A small image diffusion model, trained from scratch.
Model: 2.67M parameters, 48-pixel images.
Data: trained on microscope photos of single blood and bone marrow cells, 18.6 epochs.
Rows from block 6, named by matrix and row number. Each number is 500 + 25 x the weight over its row's rms, rounded and kept within 0 to 999. All counts start at 0. Numbers have three digits each.
# emb: conditioning projection (model.decb.0.0.emb.weight, 192x256), inputs 86-171
emb.16:507457492466502477496447453484505438468488489475510476458506448497538496507497478490492506504415470462487495526450502499447464494492468501448512516471497483510532510491512518502513508501539490481487492489490496498508512473442503497457539516498476511496530502
emb.17:530505512510521515516516468518461494494500540536505523488469471471510513471479489480498487465550486518529461445481507477508493517495457467561484479543500492491544517514485489486513523490491523497488495492493535480512494516478501493472471485500492494530480508
emb.18:481499522518496523476604518521546451507452476483489497498491459413517522487475498512524483487449477504493503513470524495495458485485497521508466508497438521491481503517489508527526445501516483507523527521495510508472472494520534475491502519523470536532506523
emb.19:541493516516533511511515482504494508472483533529516526492489457468495521452485501504503519504538487495526484478486500533485498490491507508462503533482539492539517504517475496509539524493542475483509538464491517481533488533497526481504444495518486507480509529
emb.20:517494516530503469487499474527574482480496485490514490479513509514496500546513473495490524510547476481507514500506490498488483491511499509494516505483473466538494495510486512524508484499524501482575488486508497505502530473484499506513563498513459503499494494
emb.21:493496461504481486487457506499497512496515481500522502481496436483504488471499495524536503542288487527475556505423523522484499495474504492536496486493510494503482469508484499500454522496508481477488490496512536489490485513520515514474488492514490501541517495
emb.22:544482494516494521486520511494524476455485492504513505456527419475529489488498492510488523499382486521477502514481505533465465503485471527469478514463483491505497459514484502506514462493515509492508533482484471496527492488523533498486516474540504528519490525
emb.23:529472505490524458503453476462519401465498498468533517496514433426489473499487525509513464513458462460480490482456491503477478486503520537467498512512519479503525507481503517490508503482519477499536489491499528475508531472447526485484544518518504513472495499
emb.24:505484480485483469473471509504470451446505488507545483466473424487513497511511530529548489516438489444473532484436490482477495520507530517489506518493514454507524484524468489500480471525519474474527501490464531513516496488486519459462504490518508521528505497
emb.25:542492489551508482488486503496500471468488504489502493456488446485515481524498469504512489500517491431452547502503490490474510504513477515465536533482469509515505548468495483523511500510538530493501490459503528499487511469433478516474511503514462505506507470
emb.26:512497547515502475490535498484532474503490487495501497499508518460529516472513481509525465496548472469497506499511481517508477495489495509468484503466501464508499561474478513513525459498527508482565503475507529513488521498490497493477514505515468495499517498
emb.27:515480519534486500471471466502511484489507485503517512494512469438493525464517511532507494515460484530481504505497488490476502512501483472515517532504538510523514507506480540527521506479532498482483491497529499546478515475471496498459493491499479507500465501
emb.28:527460497520508497488462494472437476496500499512466511524479457419467487484479498508524523509570526555477531460502489532503522519527486460530534496535533497521470479523430510512530498489483459487483475531504495484514500477493505478514475489466513487504476505
emb.29:504484504476484513485431472508470481495521475500495491466515468455519438504513484481499518511508487443478530515502516479478495481492489484510546493506470524507508526488477471488505518501499509495569519484470520499525492495471489543486515474513460481506540515
emb.30:516508503519493509474597485495517492500498505485498478460491451460516502560506486497502491511487461539478515508479490502504487492496510509495482511508508489497490539488477497519495500496510488500574502482510518522492512494510517496463512486525481517486524504
emb.31:542499465505504511482474528487557505493511480486520513507528423499507489545526498536510478509462513449493517495410511516471495505483508498479503487491509482532501510470495497472497477491547493485486502492491500486508509489487508505507541511509496471480513516
emb.32:465505519517518520498528475483510504493499484477496486487493462496484510472480481518492439563534527490487453486536502455516496460466463490505472521538514517515488508531508552528514476533514521485453522536532483493511481501522532517492534501483496500490494480
emb.33:530485504470512514494463516545547508453495473506506487458513411487518486489477516504500500529399464468491511520496517467482478496508494502449494524491474516502494499497498506503466481492527499485495486497495507493485549479480530531501506501498513504516532529
emb.34:482466473487508501508483512453487428477465558530467497464501481465464489469506492506496506502557489469466488464499464473492506499483494520510539514502489477504497482544483467507484479476505531499503521495493493464486520517478467497512465462488531516508513477
emb.35:494515466500473490482471502513506510475524495478500518462492457457508507494495468476513501520313474527475569494454523501461507490469509495511502492497501518475520489500476476498463485492514497486471511505511500503514490527535518487499480484534512513530531510
emb.36:476475463483495445485511502460515500469472517520478524512520541504486498504507520503527511515562499510476516484473512500484481490474502465502541495478509478516496490488510473504498510522510463514495493536522489488487488522479514470489449491504505532534566497
emb.37:504506491551488472479492487500606498524502500511506486496496488478511520588494506518492455523500508501492518505478481470527487493483498484491497512506457482497495523517494496503511505503503501502576500507508503492484518511499471454477491507471515489496528491
emb.38:500485526496523513514562500483481476520479550480514544532475482452444476485493489515496530465549489508500467493511492521489548485487498527540547467489519500492544484526463514521487505481496508469498500505487531525505518513507473456497521493523485520461482489
emb.39:520502487521481458482409474491510500481509494470509511487471489436509528547511499500492513517452524475471485487474502440469483505522474485474495490494466470517494511484513513502491522502492476505556488512499494497469539515477485500491514519513478516511508463
emb.40:531504502502519501448480467508525524518519503488505496477498451481522482523489476483484493530496504494453510508440554464491478496480475494455501495477500520506482514481503524497515522522534515489547492477496510545491507480482503487484516511512463505498516500
emb.41:498509512473491481529494490483501502468505472471476505508524490507493497461509515477532450520576495503496481487464496497503533489455447470549455497488575503471508498497477519537537552542484514508460486477508481531511492521504496489501477459476450533511518495
emb.42:516486518534509489438517560504547518462501516477506506472515446468503495486520514496521482522478514493478523526436513463516499492485480518464504508486488498527509573505480520515477460512519521456558485462447497502498510506481518459466513528530492488496497502
emb.43:508476477492484449499448542520477468501463494491499479504490473471489511497532519535524516475468488481489499494458490511488507491473493547468526512481535428493509467494475480535500482476529476508518518526499540486500514499466520472494500491535566451509487510
emb.44:514501490534508484515533498495587491481501477488519490475508464475521497560512485540493503510495486524503554513453495468502475475482496506468493525497507500523509506490502509531518487488515483507590495492499501521496519514510491486474523500501478527487505492
emb.45:494509523506482476455530510491489492512507471518466504530498492525547511453499547464478403480504468486513497475453490520524492508495501481502469497534511486522542495491469511485504493491484530520463513471515525475509501495493496485513486495491537482505504520
emb.46:501504499506486483478450517514536450479460493471502485485499484501491520512524508501515515531468492442471494487484480509494466481466502521483492499464527472518529477513474468513513532497530481499528516491497517505485525489435502475459517536483493499475555512
emb.47:516495494507495502495518520491483477477506484465509493436514427478494466459511492505538555521355483497491509491461498536475501478480470504501491531478516489473499470477467495505481455493513474468512507459494527492511521499492504535495505492528482520496502522
emb.48:525490497535494483465509508506589487500505492502512471493506497463499496561512503521486483511505503464486524492462503471515483500505496505481510508489488483517505557504488495515496497486524481506557520478509490497485540498505507496501538499499491514497518473
emb.49:499501489498533494486532510496512444503487506482507498468476543490478498492497493480537436508605503499484524490479499516521507506492504494529522477531516502497485561482471524484515497495467526536503513510494484501484517514527498499470439488498505489534490540
emb.50:472492484538452507481490448534542554522552477537492500473505483526514502509522533502503521510418471505520475493454483408551517501502525536495497465519472488492500533518520510466517517508503487532540501493491485514477494460494490471526517530488505495528527445
emb.51:495516509569498496496500424486541516524468503481465495493480539475480509526522552509490491517491482533527489506442470489501510470511519528467537521519546502489485526522498518493471473491485484496588481495498509489493446470518498513514487498516514519497511513
emb.52:519525494550459473512426464490501518477477522510508495488512454504510495502528525484533524513451503485500475487424507476492483498482509497500474526501488437491501542477512503498511529523493494487547468523516559510470504526460503523472507520511490508509543483
emb.53:529497489521530487470454540537554433466490485499496495489490446447507529517513508544518482519427465460487493487439504535479456492499514538488513529465507484516521472494499528492478492500527489498541501474524512482510463468459505483466531512525485518481535502
emb.54:553458492485520505470503475485487456521481503510472526449518500523517492485520466499523517482571529496508470464490437500477514492539521523507520505491566506505459460469506520533511549497488486506511466527488490454502488487469522520502542441500546486465469519
emb.55:476466512488467490460448547474503461462487523485505486483507464441494472480512542499539483493473506415476492464513502526484495479515515518506511514503489484486518520535460533485492466508503518495513523500493511510469512490492470511469492487538505474512482487
emb.56:488485491516462450516463481532508450473505481495550498494501492448471511504503519507525507518487474477524488493441504510487505502498515503498521508512507544462525496500489518521545498519528493475533508473508507505496521480496503518511536506481469521497488473
emb.57:511513513456515508499473476496477502554459488446487493492509551459512485482495431501529471530481495503510495483515491522514517497472546510498464529479524499477495477495511473555555543534470491492499471503505507531491515563476492512469452476492506521491530490
emb.58:520526513554464501480535533485552511495491506510512509499499468487476501508509485517512467485574486519497484503446472514518485491489518486482510503498480496524491549488491504506535476495521488499545502484486508514492508472474525523462524517485513484523487509
emb.59:534469525496509482468474483501505475452483504483501509452497451441504470482487539522531453505461441428497520499437521482476501444469497488507519508518496486483526453491446501497481451481503482520522495492513521489473501492488501467502471485542532501480517499
emb.60:515489505510518500482496537502525483447506475499488477495526491476523499540518459487525505513461475465471528509448505505467494504487483544503511490483500514500535514478464487506466479489523493487499509487474498482490484513489497505483494476553453538506526523
emb.61:491464486492511454490454531525530459444474510481521485486496469450497492499509544508545507475460474464495484489394498541504511496492544518503522505515519482502522473516442494519481462490487493479508514475505537502511489485503538472486505514522536519508498507
emb.62:525488501530510522467494547525521504498527441487471464475485519445504493491514478522521480551447484486498559516460516537496477494481469481455470494486507489538482520495480521477499458494529485495516535494522485527503505512486518496498512487539484510497481491
emb.63:524513567518499466525442467474464492504524491490494483512500513528530523509511491469528547520508480491514500510526541517526548502538493491508541486508525514476459522497489504475534498496439483535489474493470471483480514486452495467510510488487521480532500475
emb.64:514475535440517494530503493497509461462486510470494498459493497541480511497527480522486464492548509502497463520474495501498514437497485513539490508543470453463474502512488456528535483493521503564412541507510520454475510547499504448473494527488465489516534470
emb.65:484501511495508512523506472459485470510487517464473493495491490483509459494506498459517515508520484517467524511465538494489537544489504451502476482554530511505492464490473506515456502514495480515482455509487500490485462446526518449474505485481497482517511544
emb.66:523442526467540500506464493505497432497514483525501480451512466475518515529473477507487494497564473425491454498487513495462489520508488521420508472472491487530533505495511499445520498483501491525555533497471529518493510450456526515474520471507519474481533527
emb.67:490515513506520516481457498533495511492504523514477507456482479449514508501510470502510547536555514461438547484454496478444533512528469442512512516489518497474509520528540497513510537520498473525517515512462474547502497507507497562463472468506457478497500497
emb.68:475514531470506511516557499480491453469516466503488535461517427506509461486479512528488544486400479532490510553464516537497480489478505524487457498504504518506490490500501487526497470493503502488503495501453496505510496514554520468486518504532452510506537494
emb.69:551509448531449474452420539507478509473536496512516468498508402497512529502487501537484508538559502451507531513468504443493495535514506467494489495527479519483473505490518534523508520486486461498525451481484467507488499513474501476491498522493518513519488502
emb.70:510437482558464478502441562471466538494529512472517503461466466490477513452500510489520474499477470552497540499461468462523535532507458472532529494505535494503484515503502439521493511490476516515498464469493539499528499505457504518483460490491463491531495456
emb.71:490500504480494538460533544537502471477513484525498508481487446451473476522495513514495489520424468541470538527445520511496486493502511478481506486472486522483486475492494469500489438462499467470515519522555480490495500495538543499539500486567508507567523511
emb.72:483506489526476516449514481499588493518483508496511475485508462502494511535525509487484436496480469498463529463488502461474477498478475516519513507518479494458488543508484506527537508497524492519601499529538520502495515497498482491506496497472479508476473501
emb.73:502467497482477483490507466484511457496495504502499508487486483477485475493496512477481413508508516525466535451501489486498550497463470496536476522493495465465556450506478496512500534511460491519507508493505486513506498518527523467531484500466479510505522455
emb.74:478517486481513495505523533490491489503494495514506489533517488433477503475477541491511457483545479500511506473451480504489524497524509500508502470512487481492516502528444527516506500503477505532497474477520464527473479516513514496482461495518528464494478499
emb.75:537493547477489466465515513465513459485495508455499497532540457472483546478502483477514487480552488474481482464453501498532503456515509538512505520520509467512502512513493476513519510510506508516441542494459482509527509538540544495519512462478505511501490521
emb.76:532480485503485466508437519468478492521504517513528495486520461482514504479518504498546541569513537467478467510516540484497484516481470466492517486483503459463522512502515488548517540515481515470474511528500521514498523501439526519481494510482514493488511449
emb.77:481487527476506498494510496502512500475466511530475480479528477445493467469486509525522486502540459480463507481418527509480500510492515493522508505488488498485511469498474466509512523488458504521502494486466506499493484528508512456512474492507474494535531513
emb.78:503513495504496512493524500464480579506499474524515516470491470490517476526505500545514466500423466520433571540467500540461479483487498500522512498479515505520478531503459499512510478518514457511532505506472528499501521511505524521496520488541471509543523504
emb.79:501492497527500464477492473505527530504485458510531544517510492471515545464504502516535335543462505495496491504473498478553488479481487479491413494492518502517516504508518507552537530488521465494501475501514477518482504510508489502490518505482483493512569474
emb.80:524503509521471498497547498506560457490480482494509479484500508476501495567497506504513434493568489493495518501439499509476483497490504518477477501482487492507506542502496517508490480499521485508563508477500496507510542498502499527491525521511482507499496509
emb.81:527473514497502496491496495516532482479534473453499475449482444439500485524467477493532486477454488481462538518470467483490512521502456492523544507497496499509505497470507495494475512507533473502492473481454507490513490484515464532495523501575480536536532528
emb.82:509462505530478450474516447493542450499479496497515515474486471463480520508498503539507523511476479475450502481429495495496506502518519533489469495528483482531538492518514542540510487526506491534569470534510523500494500503506502478514503504493499531467507462
emb.83:517526489478450489489538520447487471525475507519481529500518486458478518493501496479488480482551524495506512511431485468458544518507531454523492474532482502503520471509504480508515521540459492503470487501553458530467527479527479507551518506494549512497506473
emb.84:491504476506453485503462498521515492519499499509490524454496530470512512533521492491492476512457474504535472518486488452523493506535505468528540502494484481533499539496490515518518492511509526513592516508527539493471482510469473469506516501497524507466505502
emb.85:490475519489500520483528536517454500469525536512498518488495468485471491517477486495537562500531503524485511445463488516501525505494507501546519505512515491492511469505434510485483527485469513492503530481488466481488500526525523545537437492504496507529499519
emb.86:494445462486450494485477518497506463470502489498531487480469426451493513480481515479537479511399433492483538494457490492504512473485507506525494497495483491471493459527458521510481457461513495514509529506505486470503504519511518513505478498538556488536489509
emb.87:488550495507474472478464483468558506551516493514524490520530470434511525577505517474471420528491517495511513492440515466499494490498517515476495508471495498501501501503491513514522491497461505481566486492520497517473567487498501471512517533494498521501522475