Weights of a small image diffusion model: 4700 steps, trained on microscope photos of single blood and bone marrow cells.
Rows from block 6 of a small image diffusion model, named by matrix and row number. Each number is 128 + 24 x the weight over its row's rms, rounded and kept within 0 to 255. All counts start at 0. Numbers have three digits each.
After each channel's rows are labels from the 100 images, of 14848 (inputs lightly noised), where the channel reaches its highest value: "patch colour" is the nearest of a few named colours to the mean colour under the peak. Only what is clearly more common there than usual is listed. The data: microscope photos of single blood and bone marrow cells.
# convs0: first 3x3 conv (model.decb.0.0.convs.0.weight, 96x192x3x3, each kernel summed), inputs 96-191

convs0.51:075118112163095162123116097130117095102130117096122132158162124142152126176166061109115092164169147091129122118169106118070127155109134147121154150142096126155162065141171112156135142130131134130107154121109105109130145142100131140108114146153132124109124137099150145158122180143151122136
patch colour: black; blue

convs0.91:125146121121144101093136095143134137151171115138106128135167113145103133108115131146131137129126137133125155109106128137117102119144114115119139103124103129153126096121130129147146149140141114127107148103112134128124101099124161116146131106132124082112116114163106129114117121130134141112
patch colour: pink

convs0.72:123108120104128118147115130126127113100119137122160132140079094113106092114169128115076122138084114123115114147159158135093145138112077142140142110164157106093144160107149126092108078160131121133155154129155114107138146062093125098132143114115126158105112088102138139141136148137102133123
patch colour: purple

convs0.17:114097176131135074084110089152162159156112101100155082119129145147080188177103204096166146091167103125136131103196146140130102078107124121135118103125108135144131124168107135075148144130157153106109128138121070113126080138093121159109125153123166122126118144155137140122129135197110156153
patch colour: pink

convs0.88:131159151121163121112085122131156122100132153144117133124160140124159142166143119126114138139105085112101132134083156114156124119142124104116119070142148146116118158104131170114178148104140175140107153133087156117143112117156111121133138129147149135150114132125098120114143124152120126131
patch colour: pink

convs0.14:109133112101119088119136108114153101112064106114140169116174133131123154138133136108168149120133115160154137181117137094106113118152148121088127177178169148154106147116098069167129132149142097134161106143139123174125116147145114140141113139159143140108109088151103136169139106123120122149
patch colour: grey

convs0.61:122130145145141095123141118114140133146125108079083108121096120115121136156118081122129149131115121145104133173145153143154129135103129119173126125126146124136141125157110120115160091186128126144120121166154153137128131132100127124091119148124113128120119129205112111109112152144082103114
patch colour: pink

convs0.5:111111126142086132129098128147194145159100112076126123094117105115106164085126117074149115122145120126151124147087145168129114150135147117128093104121089151132142161195062117186129125121141139161111116178149068127171100135098094124127131101044112097112116097058098173152172124128137129124
patch colour: white

convs0.69:128143135123131106116095097105158131113137135087139125133099145132179120188138132115127147126102089147108123085108206128123116145073173127192143121147137131099118170115123131091137120085125132150118090142118125147132131138096164124121133141092116165111122105137129133132128156140112128109
patch colour: black; blue

convs0.32:116160150162161130117134126113108140154140125121093139167104129128078119110148115149140122120123168117149140141126142162125121149134135156089177104119131152084063146153124125173091120110106137140128125129120106139138168131106149149137157133137132096134156156105116112121156129139095127129
patch colour: purple

convs0.82:149135124136089088109115144159152139122148143139116147105094189133094108134152137134162156136141174153139147110146130143126125152110171114090114090108135129126150116173166139203097135196152106120109112165162171146136121125124158125120098107152104099125129140126148118163142148105170142176
patch colour: white

convs0.33:119144118154120138142079127102132130132119141107132135106128144138137150109153162124131105122112101106163149108146091096127113164133129081138110144089157158104106130143136103206111122147144114138133085113118160158137118124122117125152115153146124110116150124109141128131123093088130134138
patch colour: purple

convs0.92:136110118113167122139105101132145163118144136141122127145129122138162112157180140158129115125154141144141109133121185153136146139136165154073100163135099129110136168133152151140123139114150100091104143107139127144124080134133150151128158083126155125109134111099125122114145120148122114132
patch colour: grey

convs0.94:130126084165119098128101134140115149140145097113126128104076120129155177135155148070129114177102095143123124172143078109154082162114155136188117148121176154109104127135125104118170095135152134195202120085120153117122137129115107146138145111133122088097147128138133120173121176135134118160
patch colour: purple; blue

convs0.28:116103140162131150115140161126122138116119111125112154208139155108094156150127122069143107091148106106167159083179142126135126100154124109140117140141124110146136110128178130006109147101066142125151157131149119151155235134120145156118085158122085123163078132082128114068110148098105145138
patch colour: white

convs0.18:149128170131108131122143123120115032143117153106124126109086108096158113067178147118115113136162103130126108167139152141122119142110146148085110118142116120140131110125123137144121090105104140128150145083146151143125114124110119120136129097127152142110113105087107128121133142148122112120
patch colour: pink

convs0.31:119151132136119087181137155128098107105086102157118116137175110145153123084142143129118097101108156145132122157120118159123133118148133127145153120118120152109114115152153148122135128128118124090145132131143158107149105134148118116143130103110123187120118097143095110124147151168154138109
patch colour: blue

convs0.62:157145132136134138143098118177106117120177133213130109125182106127117123085133146147098133125139106150103120130125131121156128143125147094140114139143155131179122131116127133096144120120142122123123097141130118158129141158140110107140118113097124125130128153152147132133125088126173135152
patch colour: white

convs0.79:126103133124116145143140122117111124151101151079116144167117104109117148131116098139128141134142140146118123105124127139071131122127145122085125130111129101137133179134142158158101111134106122130129130127120132147141143117144151129111128149114122138126144116128132136136140135142135133142
patch colour: purple

convs0.83:120132122167118118104104130117119109136137110091128044093153091138096149193082121083117122161162138128152068143094122146166089141088147035155125111128093115101111175134134128129099120121103111108160058101128134124099158125128124158136107132164165140129117122137125129117126177131136094102
patch colour: black

convs0.29:075112128146128142123125126154167132138179146146123109162158110136087122124158134179137141135116116125121151046092164147100128104143121112070090129122096143136104138129141113136125160080142137124048121096127191155126096152115133144129160147114108104140120123127081128101122103133130128125
patch colour: white

convs0.25:095116164141150128088126134127182144132157123157085138176151127125097150109109132148118131135133143122122129100137123131102108145133122102105128125118070111179107132124093125157127116108135114125055148142149201115105122152103136135154125085080089125112118131102091105117109081159104115126
patch colour: white

convs0.59:121132121159122076105119141125113144120192139154099122114142124116123139121128126135099120119181110112113125172126109103105114148165144107157098121132153134167107128166106150156197102117135103112117138140148088124123135140089145117123114142120121117128147128146121144132110104139125142141
patch colour: pink

convs0.55:133142132139144108116113089177131126121159107122120099108112122126105152133139119095150139147118112134134127132132125121145113126159160115154127125127138129151123114126121126089152176145120128098114090162111109097131107159096119128130128134104128107150154150174135131138111167144108109130
patch colour: black

convs0.85:163151135120123123076110151098161109108101123136152174100123154114082129140099139090108127081132098114174124106206116099102129146113150074139126119092117145114080074116158100110130093167126122190146140133140143107126148125166098156128089109094100072114163150108143141167163129097148094110
patch colour: blue

convs0.6:088151178131118128154147122121058117092131140148136125140088158159107154114161105143106121141164151120147135141165130156135132116130148137105129150115155132134134171138092186164137126105110118109111167118121126142111098139171127129138141129126128122143116135122076128125145102150105111112
patch colour: purple; blue

convs0.15:112171162145146126132114170104117123139159110157111111089082098125136100155145151135127134124142096113108125134121105169128131119163151118149090142131113158154106104123152106103181147120113161164120158123146105192129131152110123093124087157091131094152062110166105115153196087113132160081
patch colour: white

convs0.13:124121132117147155076107118158191117133085076100147164093133146088079117145066144146152144166116107162133084128158128176122072101185116126138121122127134162117095121129120152087120089113143099114096098106114117111144179127101139129106107131067154070139115117151140110165155141148182138078
patch colour: white

convs0.76:147087103145101111086111091130082118113169146125090103075143145110124095163130135115120158131111099168132143101147099120082070137113113100157095166142127131113161182120087125109100135128142141144204052123069129159187152111134086120106160129111161141135122113103123092125107149100133114112
patch colour: blue

convs0.10:141150128117138101151095097111140159107129133167095111108140139119162157145186137134129133120117143155170145136155129116141129178122126148118136126123167130129131169136098129178095108094147153110125118126109139172134129154124132118156147137102121128144114136142098138141126118096132146127
patch colour: black

convs0.71:159134114132105103132113119097128081116103110086124145123118141123122134130149160129126104160111142106145128133116164152117127088108126151144116095129135123132118107110136137112148115171169153130156142147121116143154131107123129118096096129139144120117125106135120126129135141146144116133
patch colour: blue

convs0.78:097142141139155112161084161119117090129121124126133157114130103150123142079156102117151127123135136149116165123135124140149149102124119141173183177129144114144136126131139100114133132102136121144168147091123129109114105136122146132111097144113102156109123103148096160121150140155170137105
patch colour: black

convs0.2:154114108091128112131128149113111113132121141091124101140104126144122114120129138143140133112084123151142112130154126117142133162096131147144141138139114121135126112138127115101088106140115127149131146147142122106123149120092136148123110123112121115129110155131120120138128119106111107126
patch colour: purple; blue

convs0.26:118118138137156136147138142132156125148103140132142159134121100110150129134169172115148129113111119128133115100133157113135157156144108135110088161121148110126162151150109067167132113118145126145097141146128081125118134137097158125144139166130143130142115138096132162111137165174112147155
patch colour: grey

convs0.24:140141099122101106124119125126138106148154160154174137108145125148134108134186139102129131116161100121115125105111145148110124107173134124155065099139105119151114106117112120140165143111142125108131136140122104139133111146114129090137129114132135131128108130153128121080132100142137119137
patch colour: pink

convs0.64:097126117171124108190137118130136117168106136110128163135111128126171105118105175073085111085108125136107124067158105122144128147134159108114135112140108137176123091139139083147163099102062154098132121153111147171097146106152124068111119097105098162112160131156129099161145116207107142112
patch colour: blue

convs0.65:113115158144145111140104127166137133121081150100144107141198135121140156194170142116114124135083166123131134112095127143116168143160106143129115120164119133104136076159159116147157119113115128183131130105127107131148127161179129147177068135118094133136102118157124094156080115153103133127
patch colour: purple; blue

convs0.89:112126140124133162128109128129096111119129123178115101105146115136114104110087096191107147153143100135144110110144233136110141101163112099097119144088134105128129162137131150152121123110153118075088132137148132150147136129158120118159129112092111136140132134145101130130121142117126159111
patch colour: white

convs0.66:108129122141158165111110164117190144152139128130134128136140128140087124135131088143134129127144149115123135135110157148104116121095115152140155114111101140149139113117132144145158147083127148129081140133149187115137095106129138126118145112126119137115123140119093141136129114146111139108
patch colour: purple

convs0.0:163100147183134144075122141141104141135134139137082138098119113099101166206092119140154134145164138138146141160148117108122132145134110178119126117109109137088132105142148123129100118115099130124126083100111127130128185139189138101133161132144104088132129130174132146145145145138141160125
patch colour: purple; blue

convs0.40:104109159161102102127178108107204109132168142186127120130142121094172157170188133107139159129098112138159106116140127097125127100117133131156132094138149142127096131162134094189069133112162119117133136133131189167108171101130134118123133127109109152131136082135125133135134157120086135146
patch colour: purple; blue

convs0.20:114105157164106138112126112135147120107142154104063083120154127116133156179136163085132146138166122117115134175126092104136107120096121123077085075102131129155129136148098117142124120133117139103136104149132113138120113139153104150154172139139142153124141129138117142168141123132099133152
patch colour: purple; blue

convs0.80:144151150129184115130161113124114161113156116191113113135137120129137146157124114093150125113109113151092127181148190126096154116104153148116173147202139127137138140130144144053155108097133099149185179108128120136105155149157134122133124151116136171137122160137108141098127129174154151123
patch colour: purple

convs0.4:116110149127122106077117164117129159129099132105148097140117151155114155149134180134138123100135132147132112074142187153118151100149136145157120107112090134191072154142110128145142113137145122147085097154104165108120119143127166128131106111149161120118127109170076175098118110116129134131
patch colour: white

convs0.50:168111101161110141159137106137154137144112145035120129155116155112152126170147100153152110144112168117091124129123104123082115148150163130160158117140128141132131132146157145107130179107115098110140150113120095114153142104111140111125104122106105148159133140161070122156113095148085112096
patch colour: purple; blue

convs0.58:083134146133117076117123174097186130101162133130077123136166142118133186188150125091184158116090103122134141228134158122130121170113148157166143147131155135122134157139089139099161146112163147124132101149102143141128133114182121127119148122118143172135118150137112175145148107111130152145
patch colour: black

convs0.52:184117152148129123128142076150134109151127138153099122164101118103095112084109146099114144135133078146130110142131131193154139115117135144087145074180097132107142141088135147075162098142129127138167170151128137119134151149138132139141133127089138132148151139124129123097117145126108139127
patch colour: purple; blue

convs0.9:141101151126148103084100138129145140131121130146147179110124085127091118118097133222129124147148146083140115152101151139153124164174122114148080139109097143129085122144148089110155120117048132108103095133121097178118125119106141119122127136107131096140146112139138121147088150158131147138
patch colour: white

convs0.95:176094162156095165117178163131166117080128149141181191192168115134130121131060119117179121104167132101163102073107086159149110137178119161143173131169085088096124102139092093105163150159121153163130164136138138112129157148131111131131155146181140131128145100171152110167128116114126153150
patch colour: blue

convs0.57:149152157151147156125128121106102093109107213129153170127155127116087118165111109079119128128086128112188165116141114145131113156110145124116130095153115126110105097118142122104136084140108133095143090119171161154146128091153147134126083119155126094115105132152163105151211097145128110149
patch colour: blue

convs0.39:118131159133100180144132149141165081138103120132124161128094110142126098087138132081136137098144145136180115107123110131083066135161105108099082115109106115162148149170103108144141131133120128119109116113116080152131124130141157091108156133167160134096141130081157128161147099151138153145
patch colour: purple

convs0.84:076106146120137126132155108132173079113061136058099126132049122143147098118123098147161155119116156128094100156152110149156120091134167135151138143146157127135131127113101103154122129114109118102120146163138153144111122142116141135096120135105097161104135138086110130145132125150111089168
patch colour: purple

convs0.56:135122122138111132129148112095131121141114142098146139160125093123119124113123136098135132102096142143153106162134144132110133129109149118126159130163126129112125142148114103085144113138121128136148148159130158141127117128117134121150136129127128121122125142097149153157108124121141114132
patch colour: purple; blue

convs0.36:115132188161150096097155119124085124134135170139116162101137118177135132107130168113112091162101130173106132118110182182118169117148169158130065118133106107098137076097118109065135133079177172106075140135137163129144142102094123087063153128170146153106137159097121130142159123124131172178
patch colour: blue

convs0.42:119133139140148175096159054094127099114148110094183100129097138122129121092124137106094174153108124119126081170154159079163166108111084138124129131166126153137147119127094129112135104147138123153148127129089098133145146108116130156131084184124148151115134118130142115125102153170114122109
patch colour: purple; blue

convs0.8:099162121141127139133129119149157097100146110187135159115161171150151134122195134140111114144106116123083129106129092156146148143160147090168138136174124089128131093102109090125133118129155150151145103150120152182108139131126086122122070140121109138130134143159108091134133136107146143175
patch colour: white

convs0.81:131135166094132129133120119176120099112138116139124092113134155158123153105148160144143131142138154165143130114125135110135127149144129113108116137120145157144148128103091117106134111122115118131090121163124132162123146088103142132124139129110134107134143121119170121075114133116127134151
patch colour: black; blue

convs0.30:109124147139120133121109148111127111089170131134108146124073117094144128154100105126087117138164148151097101162170169159140122109145176143165105133183124122130144179111129105095126123136117116143148151135157109087123120120120131126148115117104134162108121152141121114120162133178128106130
patch colour: black

convs0.93:124125125107159126119095132140124136121116116131147115084141146082124131170152130151121136136144088130133130124144165136136097151123125137158131107134138124112133141133145150114160119143142128122106109149101137137135130147117119120091142116115123108121119113160131139117124193117096136125
patch colour: black

convs0.11:206189189103162148137128146123161131211154159152108167148129182132152151152163142119151156172123182138162154194157147118111154130126149157125139140109084123140079079140146132109105135103118137116114105131123106092136107123111121122082113151095124100134131086114133153096137098127153110109
patch colour: white